python train.py --gain_aug_db=6 --tokenizer="char" --vocab_size=32 --encoder_activation="gelu" --decoder_width=128 --decoder_layers=6 --decoder_activation="geglu" --decoder_bias="none" --decoder_qk_norm=false --decoder_parallel_block=false --orthogonalizer="polar_express" --epochs=50.4 --adamw_weight_decay_other_params=0.01
Rows from block 3 of the audio encoder of a small encoder-decoder audio transcriber, named by matrix and row number. Rows with one number belong to one neuron. Each number is 128 + 32 x the weight over its row's rms, rounded and kept within 0 to 255. All counts start at 0. Numbers have three digits each.
Before each neuron's rows are labels from the 100 clips, of 14976, where the neuron reaches its highest value: "strongest on" is what is common among them. Only what is clearly more common there than usual is listed. The data: read English sentences (LibriTTS-R). In brackets: how many of the 100, against the usual share in percent.
# fc1: MLP up (encoder.blocks.3.mlp.fc1.weight, 768x384), inputs 0-127
# fc2: MLP down (encoder.blocks.3.mlp.fc2.weight, 384x768, transposed), outputs 0-127

strongest on: the word "about" (56 vs 2.5)
fc1.644:144174142106151139090126147073043136094134106173109136105129135162100119142162143117180126129157145087093150151207134116095116112152136141104089093104142146102164226182161137084150137162156109124145181165108112149146086103075060136128122144212157112077149127138134171142099116150118150107115105149186148111132110130106122121132130093073169153112176170114165107144111139100173142172077
fc2.644:082152151109100164127104167077061156150123152158138102095106100084088124104124131148148121093084187149117100136121139139069117109063141119121137079061147121183167095128103126200083172143100117198105090062091141106146074115159112068102144141096122150073095105129175135178116119104170103114132078191083139118107115134127214129102103121122089136146066148109175147128120124151175117219114

strongest on: the word "down" (31 vs 1.9)
fc1.576:138108166129206138158144102113077159082147179142141136114118112147124154093123175120115144218115108146194084168148152138127097120136160102110135137156115094148109184146081106155150130113106139129118124051084154151099082129098174154138120115114120186144105127158124121124139141141065099132061101169158097118059141178114100096111078141151136121139116143067148157158099095134196141108154
fc2.576:167141126100146105155129147154161138133121174142137105118110150108109132189115118068121067131095116098120128095110127094127080081150151170149121143163099100109099167124084110164148058132130119076149142138122150096067096104101164110148124092179087188096116131122100175148142195118121123120139066173121138119078147096133145116118139067081150170154096107184115142137074102169155114129093

strongest on: the word "much" (30 vs 1.6)
fc1.535:173095100193106147150162130152143164071141150163123143133124106126150104065132122101071152147088098164055085075132121107030110165118109156112141079112091137097119120185110121130079081109133154116116158116180142195166112157158135082166126163115105141188098039108114150164168167166120089110134099129121160082151161109145167141143110136104076138094124095096138212134175117173145166104107
fc2.535:102104167120178141143141125132066102125147200117152111115102132122137091119058084132075110149102136145055084115096142142154131167158148161084128139157129164107204137133148067177194120121122155141120092108164151122181114108066132177155100063149140090092137165129130140147095093086080157147146121130119061072109119158137115167142148120135097134149165117101186070157151149140103136160156

strongest on: the word "he" (62 vs 17.3)
fc1.476:117108186057161214127182125128143151120137115069103131083082094156151165115120087157128091097068140134119118096137162145147144122087107207144122173141154097156141099107139128159148185080225130107073077147135165135213172171189104173160106128129162147126147125114131158140147119100136077156120107092122207071126136105130074144125092092095133108123151129147186106079107119118110116153136
fc2.476:178126137137128111166116192158110132105072135131148118125122098173114096115104113109117098169188114132094073146170075107118181138129091128169149114118139099174168145091115128165100163132107127159090076175144104142130164109137127132135130121119140086154081168123132095112115121146099047113118155150160113138134123185169171113088121121146058119107194128119154139135159169169158090136145

strongest on: the word "up" (43 vs 3.6)
fc1.736:195130144121135080139162103080092063100093138162116146099152085131106051165117142107141087126138100120137100086149120102136114131144141143129151147146083136130183135185152157097197168112093127093079137127104163161122105134132154091161174122124149152108184073085102165129063110079123089126149093089171154142111145133139120123219096121169118137161114110182148168124144123143167125138137
fc2.736:097074184118159156120147083067149112091136134125112124085120053127093115150164100116105094135102111099121147104145162163161236106139175139108098110153163090191083169155227162133199114115139176121119111134145149131136138146104127049098165152166115055160156147095167150089141144122085048120118127143151157114120081129132081056141096118106119099131111171101062141045142090134102106198090

strongest on: the word "for" (45 vs 9)
fc1.587:202160133120138105123154146140121104125153124137180134113147126171179154105151101106203158162147173125153132171149127168076132119211126111107082109108140211129118130149134097149129111126174056113113154120101069146109110149197079081134171148124175100104145030172099146126143152149167155184161148153113135109139108101115136075116090131090182158166204103094141130084174142163127062136185
fc2.587:150127123165175103179211095111180089135189137122187150131104157116158119156142117147141138102107142111082119088126123114175102147108076154179106114111133154132123078117124148138123129140157094154151135151110116151130060144141169105112063140137204182124130138086135174100109108088097133117096177209121181101175140158096138154127115114127082114136082113132157141152131127140095128141139

strongest on: the word "said" (54 vs 9.4)
fc1.111:043125150089100184103105121139172131137110116130128123147147162153124128141154129131121080113134108131150112133106123099150109092177128143089127150152099135135127126168099120147161174191136162143080156064077137109150114089147077145157127123055128133136131156141103165190091159104174064117104116176125101151163142108145134177147162121101119122116193129121154105100197097068188094175128
fc2.111:200150116145140130113128160168104133146148115110043100139113154165105155136091103161061135121174096142141158129078145116176110156151120151155172138127147165153145156112176150095155109090132135118174157167145166148133159137176136156117084088129133118117150152143086102134152116137174128106138159170158103107179120152120152132108147155167181147120006150095178133169121210159097127136167

strongest on: the word "for" (34 vs 9)
fc1.601:123067175119114087078108106142151181124035078091194158160175086171140128116124148161188159146072120161119082154088106150087142127057152188165142135091112145152183154177112153103130150141181122126099141148082117100119040140071097137119179168124098104146148142136108198146089134081129150065109130082085155169113172143186115167129130157074154058144093127101092142177137113101150118176166
fc2.601:156104172138150102156182136210132162128148112091129155102162147131172145119132094117189156121116087072055103074210167086134147062145123166158113205114168149136115181156202096106179151166125157061146170100156182088117091141172090133112117082098122106119115071105091168124101130073138103166188110131180173142132110150132149104125106103148142141101164110164145050098054107103110185081182

strongest on: the word "the" (81 vs 48.7)
fc1.737:053097142156160133204141156111133028160131179197068162119152117178102129173139150161084127103120119155196142127111106060178152124134132116109170144098076121097127055128104118121091178104173080111178161115144109154163143101119117145098157156177092141135140124105090144123147078109082114155101075140203110130116152158145165179094103160105145134087102125132139132172153122096117097157144
fc2.737:150100079070040128084087120137157102121110116129160129056156064145112166159205152075121146131113159156133145124105112150143138081113116134163109064127113188068142163137114120125082116160143135141136114101126184125125098162143145140105124164142091155101171132153149135148154192121165093102174130119107120118108108173117138084149071142115107146129163112062181075080139116155175236095166

strongest on: the word "up" (27 vs 3.6)
fc1.670:149140173103150161132126137119109070076143123078104197101212147122135145165124139185125101124142099159134159129217096135149099142150107086193124115108113133140069120170089117139159154117137125126146095086122123136144177124182076151109149062139149091152162189113112130065155158152103159102213139138148131129134129186065130162124072137139112171159094079121107097112120058142060199179170
fc2.670:181125153118079121107141095100069182163131111158161155118113117130118149152115137080178183117062116071114117167138133135089186083123148162062158108113137143107132132126177086151120125137098227151151116158146080117105100103088149123163124121160091101147163144162163099088163183127121136093140088068133105109121128088125167194067092110102097099140083120142078147114139126120124129096147

strongest on: the word "have" (38 vs 7)
fc1.120:135147138099077117100124179115089095124103143138135135154125133134116168136082048127144126118129136107105092142083121101130133122087138134104181098124127076131157124169159168115148111172063144117218081122128114097103120189102137141141160140136065122177181152135126181120141173085187120074089104087158117083143186175154187106128066125162088127123084134125143128132132143112169148107147
fc2.120:187172138134199168093154127078069153108042104134157133110178198171110145086164147132124130115096174149166080147149091145122079102127152101124092129135155114129192107130130151115106127119103087128110144117117160109126184133105116086139074089151123073153102131115115065121102162114113178193152114172145112172167095088188164131181123157156116153127167123106155153165081148126089096077186

strongest on: the word "another" (35 vs 1)
fc1.20:135086120136179133139107160134123119161111161155110106109101077171130118114144130122139110145083102131095121046161118113154152134062149137105092167108144137116143169104150205126141111078103112134134137123132107153165113128094126106157143136096064151119135159129060181128239123117132191128068124106102137151149119145050085107094150166102136157111037185104201103156078142155176104134162
fc2.20:143127113051142125153110127161195149088102125120161084167121117134141126060145159172126186087164182093121113190150145132108212121217130141081165125102197098127173143138138085152145157103120155128084137162079102099095181193088117153136121120147142108194133138123121119193060160133154155133108129142165097087144172098143123101144153077098122182145123164110099078137150099161126086109178

strongest on: the word "the" (75 vs 48.7); voice: male (75 vs 47.8)
fc1.45:130122179156132112116148097119172125086130141183168125122113119125132193108082102129163130112111164127108148149170149140087107138129154182145138129104147176103217131117111161045110126180089111143165077166162183087145162112201141112138094116123091137162136140107092068142147052113144140144113095129142104113136121113114160168161069180102053170118113105169137103157171132071115131122131
fc2.45:126113094127156089122096139097161104183138124175222107117099165181093199091124215131170145143143184123122162102094130135079136096196108140119154097136115111129135163089154084087155090171109127060126160124145164113079088069154045115161127152063111134116141097076102171105165104129091122067120159111128117111095123108125168169196082124134102092110187160107115162145091131116118137120068

strongest on: the word "much" (41 vs 1.6)
fc1.546:186156126086137169084110048150130118132124114151133172147126136090130115146098107172107212174022113162092163100144108155077164134050159150133116116144095163141165159151115156159170161169192104026085173088137195195086111135171100131112185166088137127215079050111098164126112148116196116127103155136204110107101161125137117140145078112143089150167124131145136139151150136151099151152120
fc2.546:108182141148169160209110175153074121135155146162176126149149118108140095146120160147202127205145119161140115148138160088141156132162106108149160106141141097120158118121206206168187142114152169158096121148098185164122136125122129155086130046116096098152108158196090130130152122076106146115147116092148115215098147158191118109121129114074119125083138127193144158089078150166150156112091

strongest on: the word "said" (28 vs 9.4)
fc1.643:122068122133112055152124160124157168060087115136105147084111070120154104096153103129164084126113177151115138136076079133145143100119131118093122102067102171143132140162136081133111144097115137115122163121151088102092125155136203116160076162084146129149082162138089118170174096126098145110138112124111143053118152146169105098096148135118158179104091116092142217161167154137152145106123
fc2.643:097177105124096044124176145084084094134090119094125126181132073144216155114120132129137179082149183089130164139134155181124125132124118174197097147098084118172029106164087147178108158103171145147135136123171175058134171108129177120063118134144103138141163148134145204143086131096185145082134135059082108143122126199166097119151185075140099168131125114101126130082120132108106165146107

strongest on: the word "down" (28 vs 1.9)
fc1.138:164081121159116121090120078159094137120123142142162160091164086127121130087178098153129123140156105119186134126160157138151150148145146181148050114118146162019171185155117143127159092153120169091111080120139152186113186115066086082193136085076093134125138166120168125108112100121136148097159146154081081117079161110129110195163111135103127117198174141133165161165180167117112125114123
fc2.138:138177097092121147149087149147152129142161138158167203089072138116081078104089123143087080135094069112143172087109131084168132151106071107156189066171143167142126071098156064148077134172114166128089127159123189114067113090143097103143101091111138128171133150131162094128160099142169192094095139097195102079134106146142145140121151064088137173139087103104102145158102108173100135106089

strongest on: the word "he" (52 vs 17.3); the word "not" (39 vs 9.3); the word "she" (34 vs 8.5)
fc1.19:137088130141079169104152137110127113098137135081145113133092170166156080140156105111052124128116121104175165116121127160204080101163222151132050085062133124145156182103120112140107120133152201101136046148100115109097137133126150120171190078128152133133125137112113138104166130110107093108083087159130060116149084094098143165110132124138175096051128099141151067146105102087109144075099
fc2.19:135124060139063080130164159101125057073095155101088141109079127135096120099098161144132133160124134136149123115108145108178113165131170156112117134172133144116102051103157118141117069112084107115144115159141153174216183119101101137159117106078160090080111100112136113060154126185157168141143197119176137139118137063132140116117219151100151080150141090171148133112192124090129070132159

strongest on: the word "he" (39 vs 17.3)
fc1.128:087120129126124104130158117053213104150080140180190094121134177119143113103139077109204109131110166137093086149137165111091118138161200117155140125176084128118147147072180235172078114129130095093147090132155146113152096133078162091114124159137195130112102071133144116118138126152101194133049116194100131119121163114145168135141131146190115128137143143122147109128133158126070105117106
fc2.128:122132195154079103091119154144124141106148148143087161162125092121141131116120134152097170114168165158117170113063175151124174126133092104080097107169152132188162081137170130174128045170147122115139076153175149095135081151135165146166121157101113136101152121112120092137102094066143112153138056148124133144095148135140144107075090109130140104142155105146119197158175113160068102174101

strongest on: the word "the" (75 vs 48.7)
fc1.42:155097163128189188154142162068136099077106150058099156138080124073112184089153164132139175098106142100231127117135139138118124109131131116100199138187133146137100118099192067165133119134144155184132095144124086155129133141146140125110088125104163105143140172107131117072140114134097158157186129136152076059166130143125100057156129160130121167108102116087133134141120195086144148075143
fc2.42:099097098127140141187103079122110103091123132135138171181153174127118162146125179171127177075115181135110151121083132122121132157128118146165153119129079185086098151079138132149100168138119090135156121119162161167147164152104173104117093139125098147110102082164124140120082199151079154143116148123077121165163127187108155113142180132118128141136121106079174157083106071095181131085117

strongest on: the word "the" (81 vs 48.7)
fc1.657:091150128148085147073098122116141143166061132133091145133137185073127135060149088126073125187166148159164147075092146135132090109136154107125114095153168149143093088084131143164142125114150130108112151146114076122160157086068147165121142136101084107124198114104053154132138090120137195166124109133136107129132102120221096098144179133096157103123089105079104122194152195206176107083122
fc2.657:128127108139167132144086077125176105109110051173113126134136174132099154121061147112109156087138135144155136144149164193183112191171138091206117084108152070119139137148129135128205117148144135093087144156166186128100100063111102092123095156133124150097077086106079106088126114144117126117114112159129112184097094186141154144130113183163186111072068071144148050121093093115120152126124

strongest on: the word "for" (66 vs 9)
fc1.376:133133193104105152132101165133163090104169135148190100126117133147028085100091138144123165149051139119136169193160095175114157110144117132170096151167103120092089130224131146185123131089223114184102152108094131124166106138130102139123062065154128149170142149134106138067098127117167141085167143147087123144156177105169126119073155126161121186158201086112122147108136081127094156093142
fc2.376:138121095176103095177119127139107116176160150186124186119080165128133124152174124097149144118138126069170141176132113114114140150083156122127138176163091178146101139122098155084152183161134086144143078121159104167087126148110156103161113118119166065129142132060167100195156128087149112133111161102106143124141110078118151180101073095144104113184091157188067158161195110159112124138202