config.toml
input = "waveform_16khz"
encoder_layers = 8
fusion = "cross_attention"
decoder_mlp_ratio = 3
decoder_cross_attention_every = 1
lr = 0.036
orthogonalizer = "polar_express"
Rows from block 3 of the audio encoder of a small encoder-decoder audio transcriber, named by matrix and row number. Rows with one number belong to one neuron. Each number is 128 + 32 x the weight over its row's rms, rounded and kept within 0 to 255. All counts start at 0. Numbers have three digits each.
After each neuron's rows are labels from the 100 clips, of 14976, where the neuron reaches its highest value: "loudest band" is the band of the loudest frequency at the time of the peak. Only what is clearly more common there than usual is listed. The data: read English sentences (LibriTTS-R).
# fc1: MLP up (encoder.blocks.3.mlp.fc1.weight, 768x384), inputs 256-383
# fc2: MLP down (encoder.blocks.3.mlp.fc2.weight, 384x768, transposed), outputs 256-383

fc1.457:142145126151102132116117183122126170200182171165157159097140113113106127094054119132053128124152112153112104073121125111120104141156114091151098144179145128076134089160153173094133120147088103153081087116173138148113119119105146114077149095126148109159117084098173106115098133116125134114126125130135154099118067162119165142156088119183115142111148139090130164124125101159175152123151
fc2.457:169133133068116130139129064150190085104102128145094128091086108117126168047138091087094091120157127062133140142140093041110108049169125082112166131114127142134137146120108128136136065115177105160162181094161083117139133106099138027106114133110149129163095127073157128185107100144101142150127058106151188131100108178139132156096143152181113132140093138126133171100098130151098132134165
loudest band: 250 to 500 Hz

fc1.458:161111132196140100197083166176139137135094163166098170079141144080138121119164179157128103069148122118063065102204102106120104101148140148153105109141116096080128102225132106133071106133158129121138168110132100118109127115057081150084149108182080146138161163163163214150172159091167114128112177114131155113147129087124140109086134149148185191068077123108117127132145135103125076179155
fc2.458:144144110059063135124084127131156154145115096133120148154085180152082173081132109009113106130131130106140123161151147110139187151118147163143153127122112160142148106168116119078160113152076118134176200121072111137133173151148101124146128107152127065146107180098171158108071217085100136125121146138128136100162139107140152125144132153159096132092153150186079161119133078087157154130109
loudest band: 500 to 1000 Hz

fc1.25:143140138184126109123123150137134183175076151144144088201163149115116129148131109068144117122113106184124084159113166133117133161187107129096127097145128137133210076074095106126111182152146143129113051138107114153109097156093143110149115151093134145160157136136175125176137143145111129122120199147129163174138096133096087173146140147114194179151131153105191107078146144109129109185142
fc2.25:145166124141129102120164143150119144147119149123115103045160071148087081149114155107108132140173131114135062188111183082102102123129161139179063207140092140157163091156152105132116142206100136140140085186138081193169154137127143111165152162164190130102175124170179143122115131146109126176143071133199137133167104130125083112118110109083133154128163143185122162121122145163170118139123
loudest band: 2000 to 4000 Hz; 4000 to 8000 Hz

fc1.488:076151092072113094119096141093141115119112139161108089120155146089176107106122088140127139073129096180195175130105185172067114138124128110171106114132122073128123121090097193088069166166129124109113096107108108116145136099071116149141136053143114093115177140165149126149098135168184086150162093081102082167078152170122083189124122150181085156154172119080129140118095182126127141183124
fc2.488:140085081123114142140123127164175095148156155081148148120170082113125110095099168098094140170158126128132169096083122071062139112132200137140139064146157133077162141130161111113143170165110144095131117109090115145123114136163188151110191105033091174060123081102101150103103166130122171165139137116120081154155132075150155122155106126165170175166166167110175175161090125074145080178158
loudest band: 4000 to 8000 Hz

fc1.599:065158132107171154114115119098084108160112071152060146127110097168171105100099116161158135115133132209100144157140109113124115173188046094151122105180143114137140146125128159163099090157158113154138115085165125143120134160158128070114143117140122117131144149139063135110138068137093115096091103122074128136168117126129113131103173093075107105078110131058104121128158046151123126062103
fc2.599:175164143115129095105124086133123067139150185084079193110076144145108071149134188085111106172134143104141136168159097140142132117067096109160057140193117105113148113157166170183154130176099095157114137089112075128140107141094114119124129124132154148129131155121120165135087098149128077148184132094160081080090145124103162130085135162129139185131158139115184100135103129081077145174102
loudest band: 2000 to 4000 Hz

fc1.139:094167169111130138093083175169210130201082150178077087144154131096118105136136141097115141142104075131158121151133140172167166114183068111150115114108159109143113122178134133115156099172110162135155103129149103080121152118102137110135114131142159061140140129114161129107228167184176150095111105113173022114130111162109168123080122155169155055172067112165109131135135139133124171146161
fc2.139:132154149075120168181144168092099076112168177135127173087151086124081168118131142175157129142143115116142119115161164093122176140129161106136137146157111141144142113091074098142154160120180123165076128155085141111066157140121124180164140121142096156094143124128109143138108031084114163099106088115115141130111138149119127089084075170072118071080151124116147116152135089048140161109103
loudest band: 500 to 1000 Hz

fc1.18:120133072120102081156128179146177137134111132129115102093109148132150123143157124081126113112112134081086141136119152128141154065140155166111091139178164168117138181078115095085149136035172122152185170144129159102134110087129223130162071149173158132080110093098090096110113148085130149085151140134166095075081132118104106153179177220110143143101070127158121125209105103061190142125151
fc2.18:151138131159142116151132109182074121153114105129161115149108085134127118147084129164110159146115153167124140135106178096176133136109185089088122126116102094136160115145115127106067120119131164192082107147110118146128090143101130145103142185062124113152166122099104160158119084145098119102093134147152184145095183104163196132110214193121157169167116106175095135150146145119093141229184
loudest band: 500 to 1000 Hz

fc1.505:114161143124147150125126117118102120106065153091136156122131118122191147107134158151083144123116131113107145107141187111098145112070170100081093161117123116169177119166103204157099141105096117089113170163183112144107148146100138077084151125211109086143131163083176129127117164133102123162097109143146133088088147113133183124141149157164200134075126121125139111139048149121113163178096
fc2.505:068155120127177154095148120131151166140131173122168034145096132141157128137184128136133123192132109150151035129165127127116164099129158168122193213175171079099167121126082141098090156143114122139105155157098157106076110136149119103121147163078124108154130108156158133092103087082161079217148147100180086128135147142123113131105120169153147143110128069182068110132171154093189142157128
loudest band: 250 to 500 Hz

fc1.685:102154133102086132154114148203082098116141178107087097171047129095142074140128119133149104101111109162103147133180119098109097157118140098126150097118141168133100127124128160128100147086154135093110128086150137105087117102146118040086181123122129107156165124123082114152169147053157095135159080133136206119118115123100186167146118109156123122190137061156150165146080093108073133124106
fc2.685:198137092151136168191122180119186143159118115130116132115083122112090094111143108122116155178118161181101101103069113115124116104084063134128112203189160124106091122094160084133123186145102095153149096140135083130041130195182129199084170131084108115091109083142136113157102124112089049120110152120164070143054165132083110104112156109136133112112173143119164102151189153062079095139171
loudest band: 250 to 500 Hz

fc1.366:121129125108142090143096127123130144149179092082122084079088111127152138115147076095121079096157113087075170132086117133147152104135125168195175122115097081114083105124084109130150082078111151161097125152096154045074107127152086091061125124124144127209124121139156168139117166114174169134138138107151166130120123130126147135186114136123108168091090117211166167165149148054129152117125
fc2.366:121149141139147120141130127145103112123073075112139055199132151149089143147123090211083166199123110106151121133178155046157177171115128122100136145097133125130140156130213075105105145112171079103137139132141203145139150131139107174094125145160145131123114138176114129137083139183172141102149107157055165095166099120120154110097098131103107072118164041114184133105111134169156089156152
loudest band: 500 to 1000 Hz

fc1.523:136182131112170144102141079161111092096114083132065132115147142113087123052129170156193191131170126107078100125113123114113092113102058174133132159155130107091094121125150133192089130090131114116137132160053166145156149158132103129104179086116140142114161099122145201159122087110089152068092154162144124137124110163176119171081129133114124112131151112178083125211214096139129170150133
fc2.523:064147129147107145168113191156151125169098145110155129143090136142118077129185138147101175145116083101126087136118127149138158112109130149111117132181149107096144221119135089201098206119116142132117154105152086089119052097087186182104191135153094151098117172061185079131205125162103118106155129161090099134153149108150175107180135162141129117138091179119157102107131116102103100149073
loudest band: 500 to 1000 Hz

fc1.585:110106177099166169133098142164131197157126169089122132101111176147132124156104165101120163144148127085179113129169092100104130148111121131135086131145090149165163133153136114107161103158136109122088174135095164130127113151121124119070127235152134107114153112157115084119073150154144123120105145095135122119131159116106113018152094093137132133158110142186169081118203210121087195163113
fc2.585:113143096106104153171131111078144179114108138111145092071136154153116125147188159132171090067143163113185124129091176102086123174120162135112170106096123083126125163135119113098107118155082093098150079130063130105116154141205098122128133187081147136126153158169115156138114134083071115123190129203111152178100126130129120140106121130175165148122125114128115134134137184087187125083115
loudest band: 4000 to 8000 Hz

fc1.229:102093122150126134184086097177158153101116176067152123108125128167101137110142101122173068082195113077094087109151102178088158155136118144121136159075149138151140070100142152098182124141097119132120134108155167152160136149041159095158079111115096120154121158149165133089116135145094104119117106162117122155182114182088153101206081117084082153150130150164164146130098135137102140158153
fc2.229:089127089148184133140120162129158149063110090118187110135148112154116186156131133114123132126147156144156020172158080187145128096114119117134076167129129106124160143142113170140135112097126172150070159175122105164171103134137098112165130085144148063110116117122110168090080114115114119098149106174089119074077121220107059132156154167131121121130132154128112114132176177105151114091112
loudest band: 500 to 1000 Hz

fc1.280:147106135114082146108055113105085089160065126077221159093077143134079132169114115177140123130098117100161078107119108170138147140075103133111057119115109130148119100130059117130156185169104105185181151098084151072184115134138086075108120142147074174112097173144104168117116141112131101091166202177119108208142121148172130153132137103121129187127141019145173126102162117158180143080110
fc2.280:144113174178157145182112159053101122091139133179086136113114122158145095133178108159133112130130158114114150113110139147117117171091144145097104141144146126176136138126143146134066176068085107151115047138135152161134154119125093121087112093091133075145116186105164115081150150126096153153143124124146086061115156142110176105159070111181130147177127133137162077129090099111142131086155
loudest band: 2000 to 4000 Hz

fc1.481:184159124126050120113059186163150108150132101138132122154053109144093088169106124124111073151045163176122150241126106132097032172157143188132173072100189120107132116079153138114125106136165127113116151134109115126097159098149139147140165048124122216150143142139141148121084117169157175167140108083119171087118094144164152132094127168129152197131168165076159119162152137067158124148144
fc2.481:127139153180118126121157145141141133127098098164139123181168187110068102162166108086133122110118136104111139102185110129051148113046160172132113157108120158119143142097172140090161094156096165118101096186065125032103147096127092202082104156181126119118135137130156115089161130132170132178118133117116083159168089042145126106121159180172136135092140138058185104154133076173146151083088
loudest band: 2000 to 4000 Hz

fc1.318:167107084134168171129167072114153140119071059073113095144146100131166105158181056065155075200133107124150152160073134152095118113121110080199138062141156091169162131155154154118104170113095104157112112096100130161131074140065137153064168118124142110150140172133134163170127142091124157206102107102150074153104098102116063111128175112116167154115113136104109100164097044119150149094138
fc2.318:152125185120154104090128085066064079161132097132129067170172115177166159099168150125127140157144160166137142154159171117159122119123193112110175038126177127140069155101103098159156166082129122098124114181113086105123142135105110125129135086167138120098062089140175123122108175120218120157218138155140133130172134121132163206173146116103194148123120067098149153164109196140189123142113
loudest band: 4000 to 8000 Hz

fc1.50:171151063133137127158100090123047142107154135123092104104099139124108138163200076141170097141073168141129190108150201097131150167125096131078110107129119166058131210111182152141101087144158116184159100091094096128137154117164187103134142132105162132099096101131114162102145121117160118170122165162146107099122178127154111108122169150112176121089154168082130141238130109117135129126158
fc2.50:088182173122128121123148094165197090133179139146149122132139112073146092143120158080071076172152144135133118159104101161158155102141134125187102062070078088140143155133152097138221179078079122093154108133150052104088155204173081103107077063096105118171113097117134090177111060092086188151132121156137121076152118135136115131091131130135132137125101115158120125154131128114122136121172
loudest band: 2000 to 4000 Hz

fc1.313:122105108115129148125140171095118119168048121158076114078066181153127114126157146108157132139102105173125090181053092142146117087129150114146137207118098198138121125141095107100175160145160128139139172114144169107133152108179175111098094112094107117130154111163091090101147122125119121127087085129152158092160176189180140102107191178178121158133093123150108105160140162092081087174124
fc2.313:096136118137172099113113136072118137090116179062119102137120138155138100121155142113130110170093137092079105142156121150147069130099150098109125146200134137114173113142099066154123170125139080122107127125122140100187139110148118056018130139103130110143132130176112142123127167124104142168128119162134112085125142108141117131123079132197104162161126177132059179128123133093129145123120
loudest band: 2000 to 4000 Hz

fc1.234:132136123137103143154143149118127120138178048175097164123144093110166090104195196172108136166137119117069123147152139152142107108118114136127157160070115123117064169117183161049167134170145137112128130137103078133148087191113122112074174178174147134110135066101148139131165142082182115140064165134112077134169111157172130126118124079093144109105098114073132122123064131102148135104139
fc2.234:155194137069133117114077130182056152201115140128129058109158158104100130150087125137148134102143097126121192186131139146124102187129119095155130105128102085052128105107180098138159168009146151172116166149117148113104139152082100147113139144117113159126103101120140102194100055123147092199101131114163179173140107120127141125119174099168119149102095122115110123093100115186094097111161
loudest band: 250 to 500 Hz

fc1.103:050101124122152161173133140117153130105180114115143154107135199092074136156091139100186133128174143156101095161128166143154139130132111108120095117117122090121041115128162130132075106117178131127129129091169120169103090155130145134168119125080133126090120186176108130099132104143162097036146103168139128201109111134059109074156133100173160185050094136114119166174151227167123140178144
fc2.103:112092117137162115112132106155121147142184143129134115100149229152120108118119103111141130144160134106107110113135174143072179182145156175089160069120163178097124098118158120145095158188140106102116031112086134142153105113134067127154047130090103164155142139089112143126114116162159149096129185142090092130152078146105139101105147128128173164110088121138116195153090133117128152167102
loudest band: 4000 to 8000 Hz

fc1.189:072117114217120096138126095115158090123054103141138124111125177089107101160077109151124128109082106170170185198120081097123210178125090173136063121076154106124114076158109157100047155108156149144215134132130155075146164110125132142145115131110092119117153108104132158168167093134153181128171104132148055031198125164111126244139148155139145103111105067099162132128130075122141143134110
fc2.189:101065131178124121083128101092172181096176139161130087144099146125168087108158066101176155081198148064114159088106057108090170144143152134131125158117124103141196141118097172084091075161136087101116129145147114120098086135133097066110168115110141071060132075126133167109138116145146139113100065162097129152102115173145093108122093094161165129106124150143140136184127131128141188120102
loudest band: 250 to 500 Hz

fc1.666:113160113105196147122111184105121133113127133114160092115085146104153121116097177126086118153147113094068115112154071139163148116060091194121116159086067168120128135155162146173156036135114136153043132134136118082098103113126082103126101076100131106119182126082137116089165182186091104154132151142140142122135077146160083166124152119167171116158107131077142153133125141140161144094086
fc2.666:183145143138170098151139189174152155126122136135137152154129100125114140095116150129205159153165152123155113155121110120117144179097154107110116139142097146073153151136150074098108164137127170184077126116187185167153131164118118170173087115167125122135143142124127134102108100112118163155172208120103116101114156141050125130204114111092116055143192092204056106105165065146165088137110
loudest band: 500 to 1000 Hz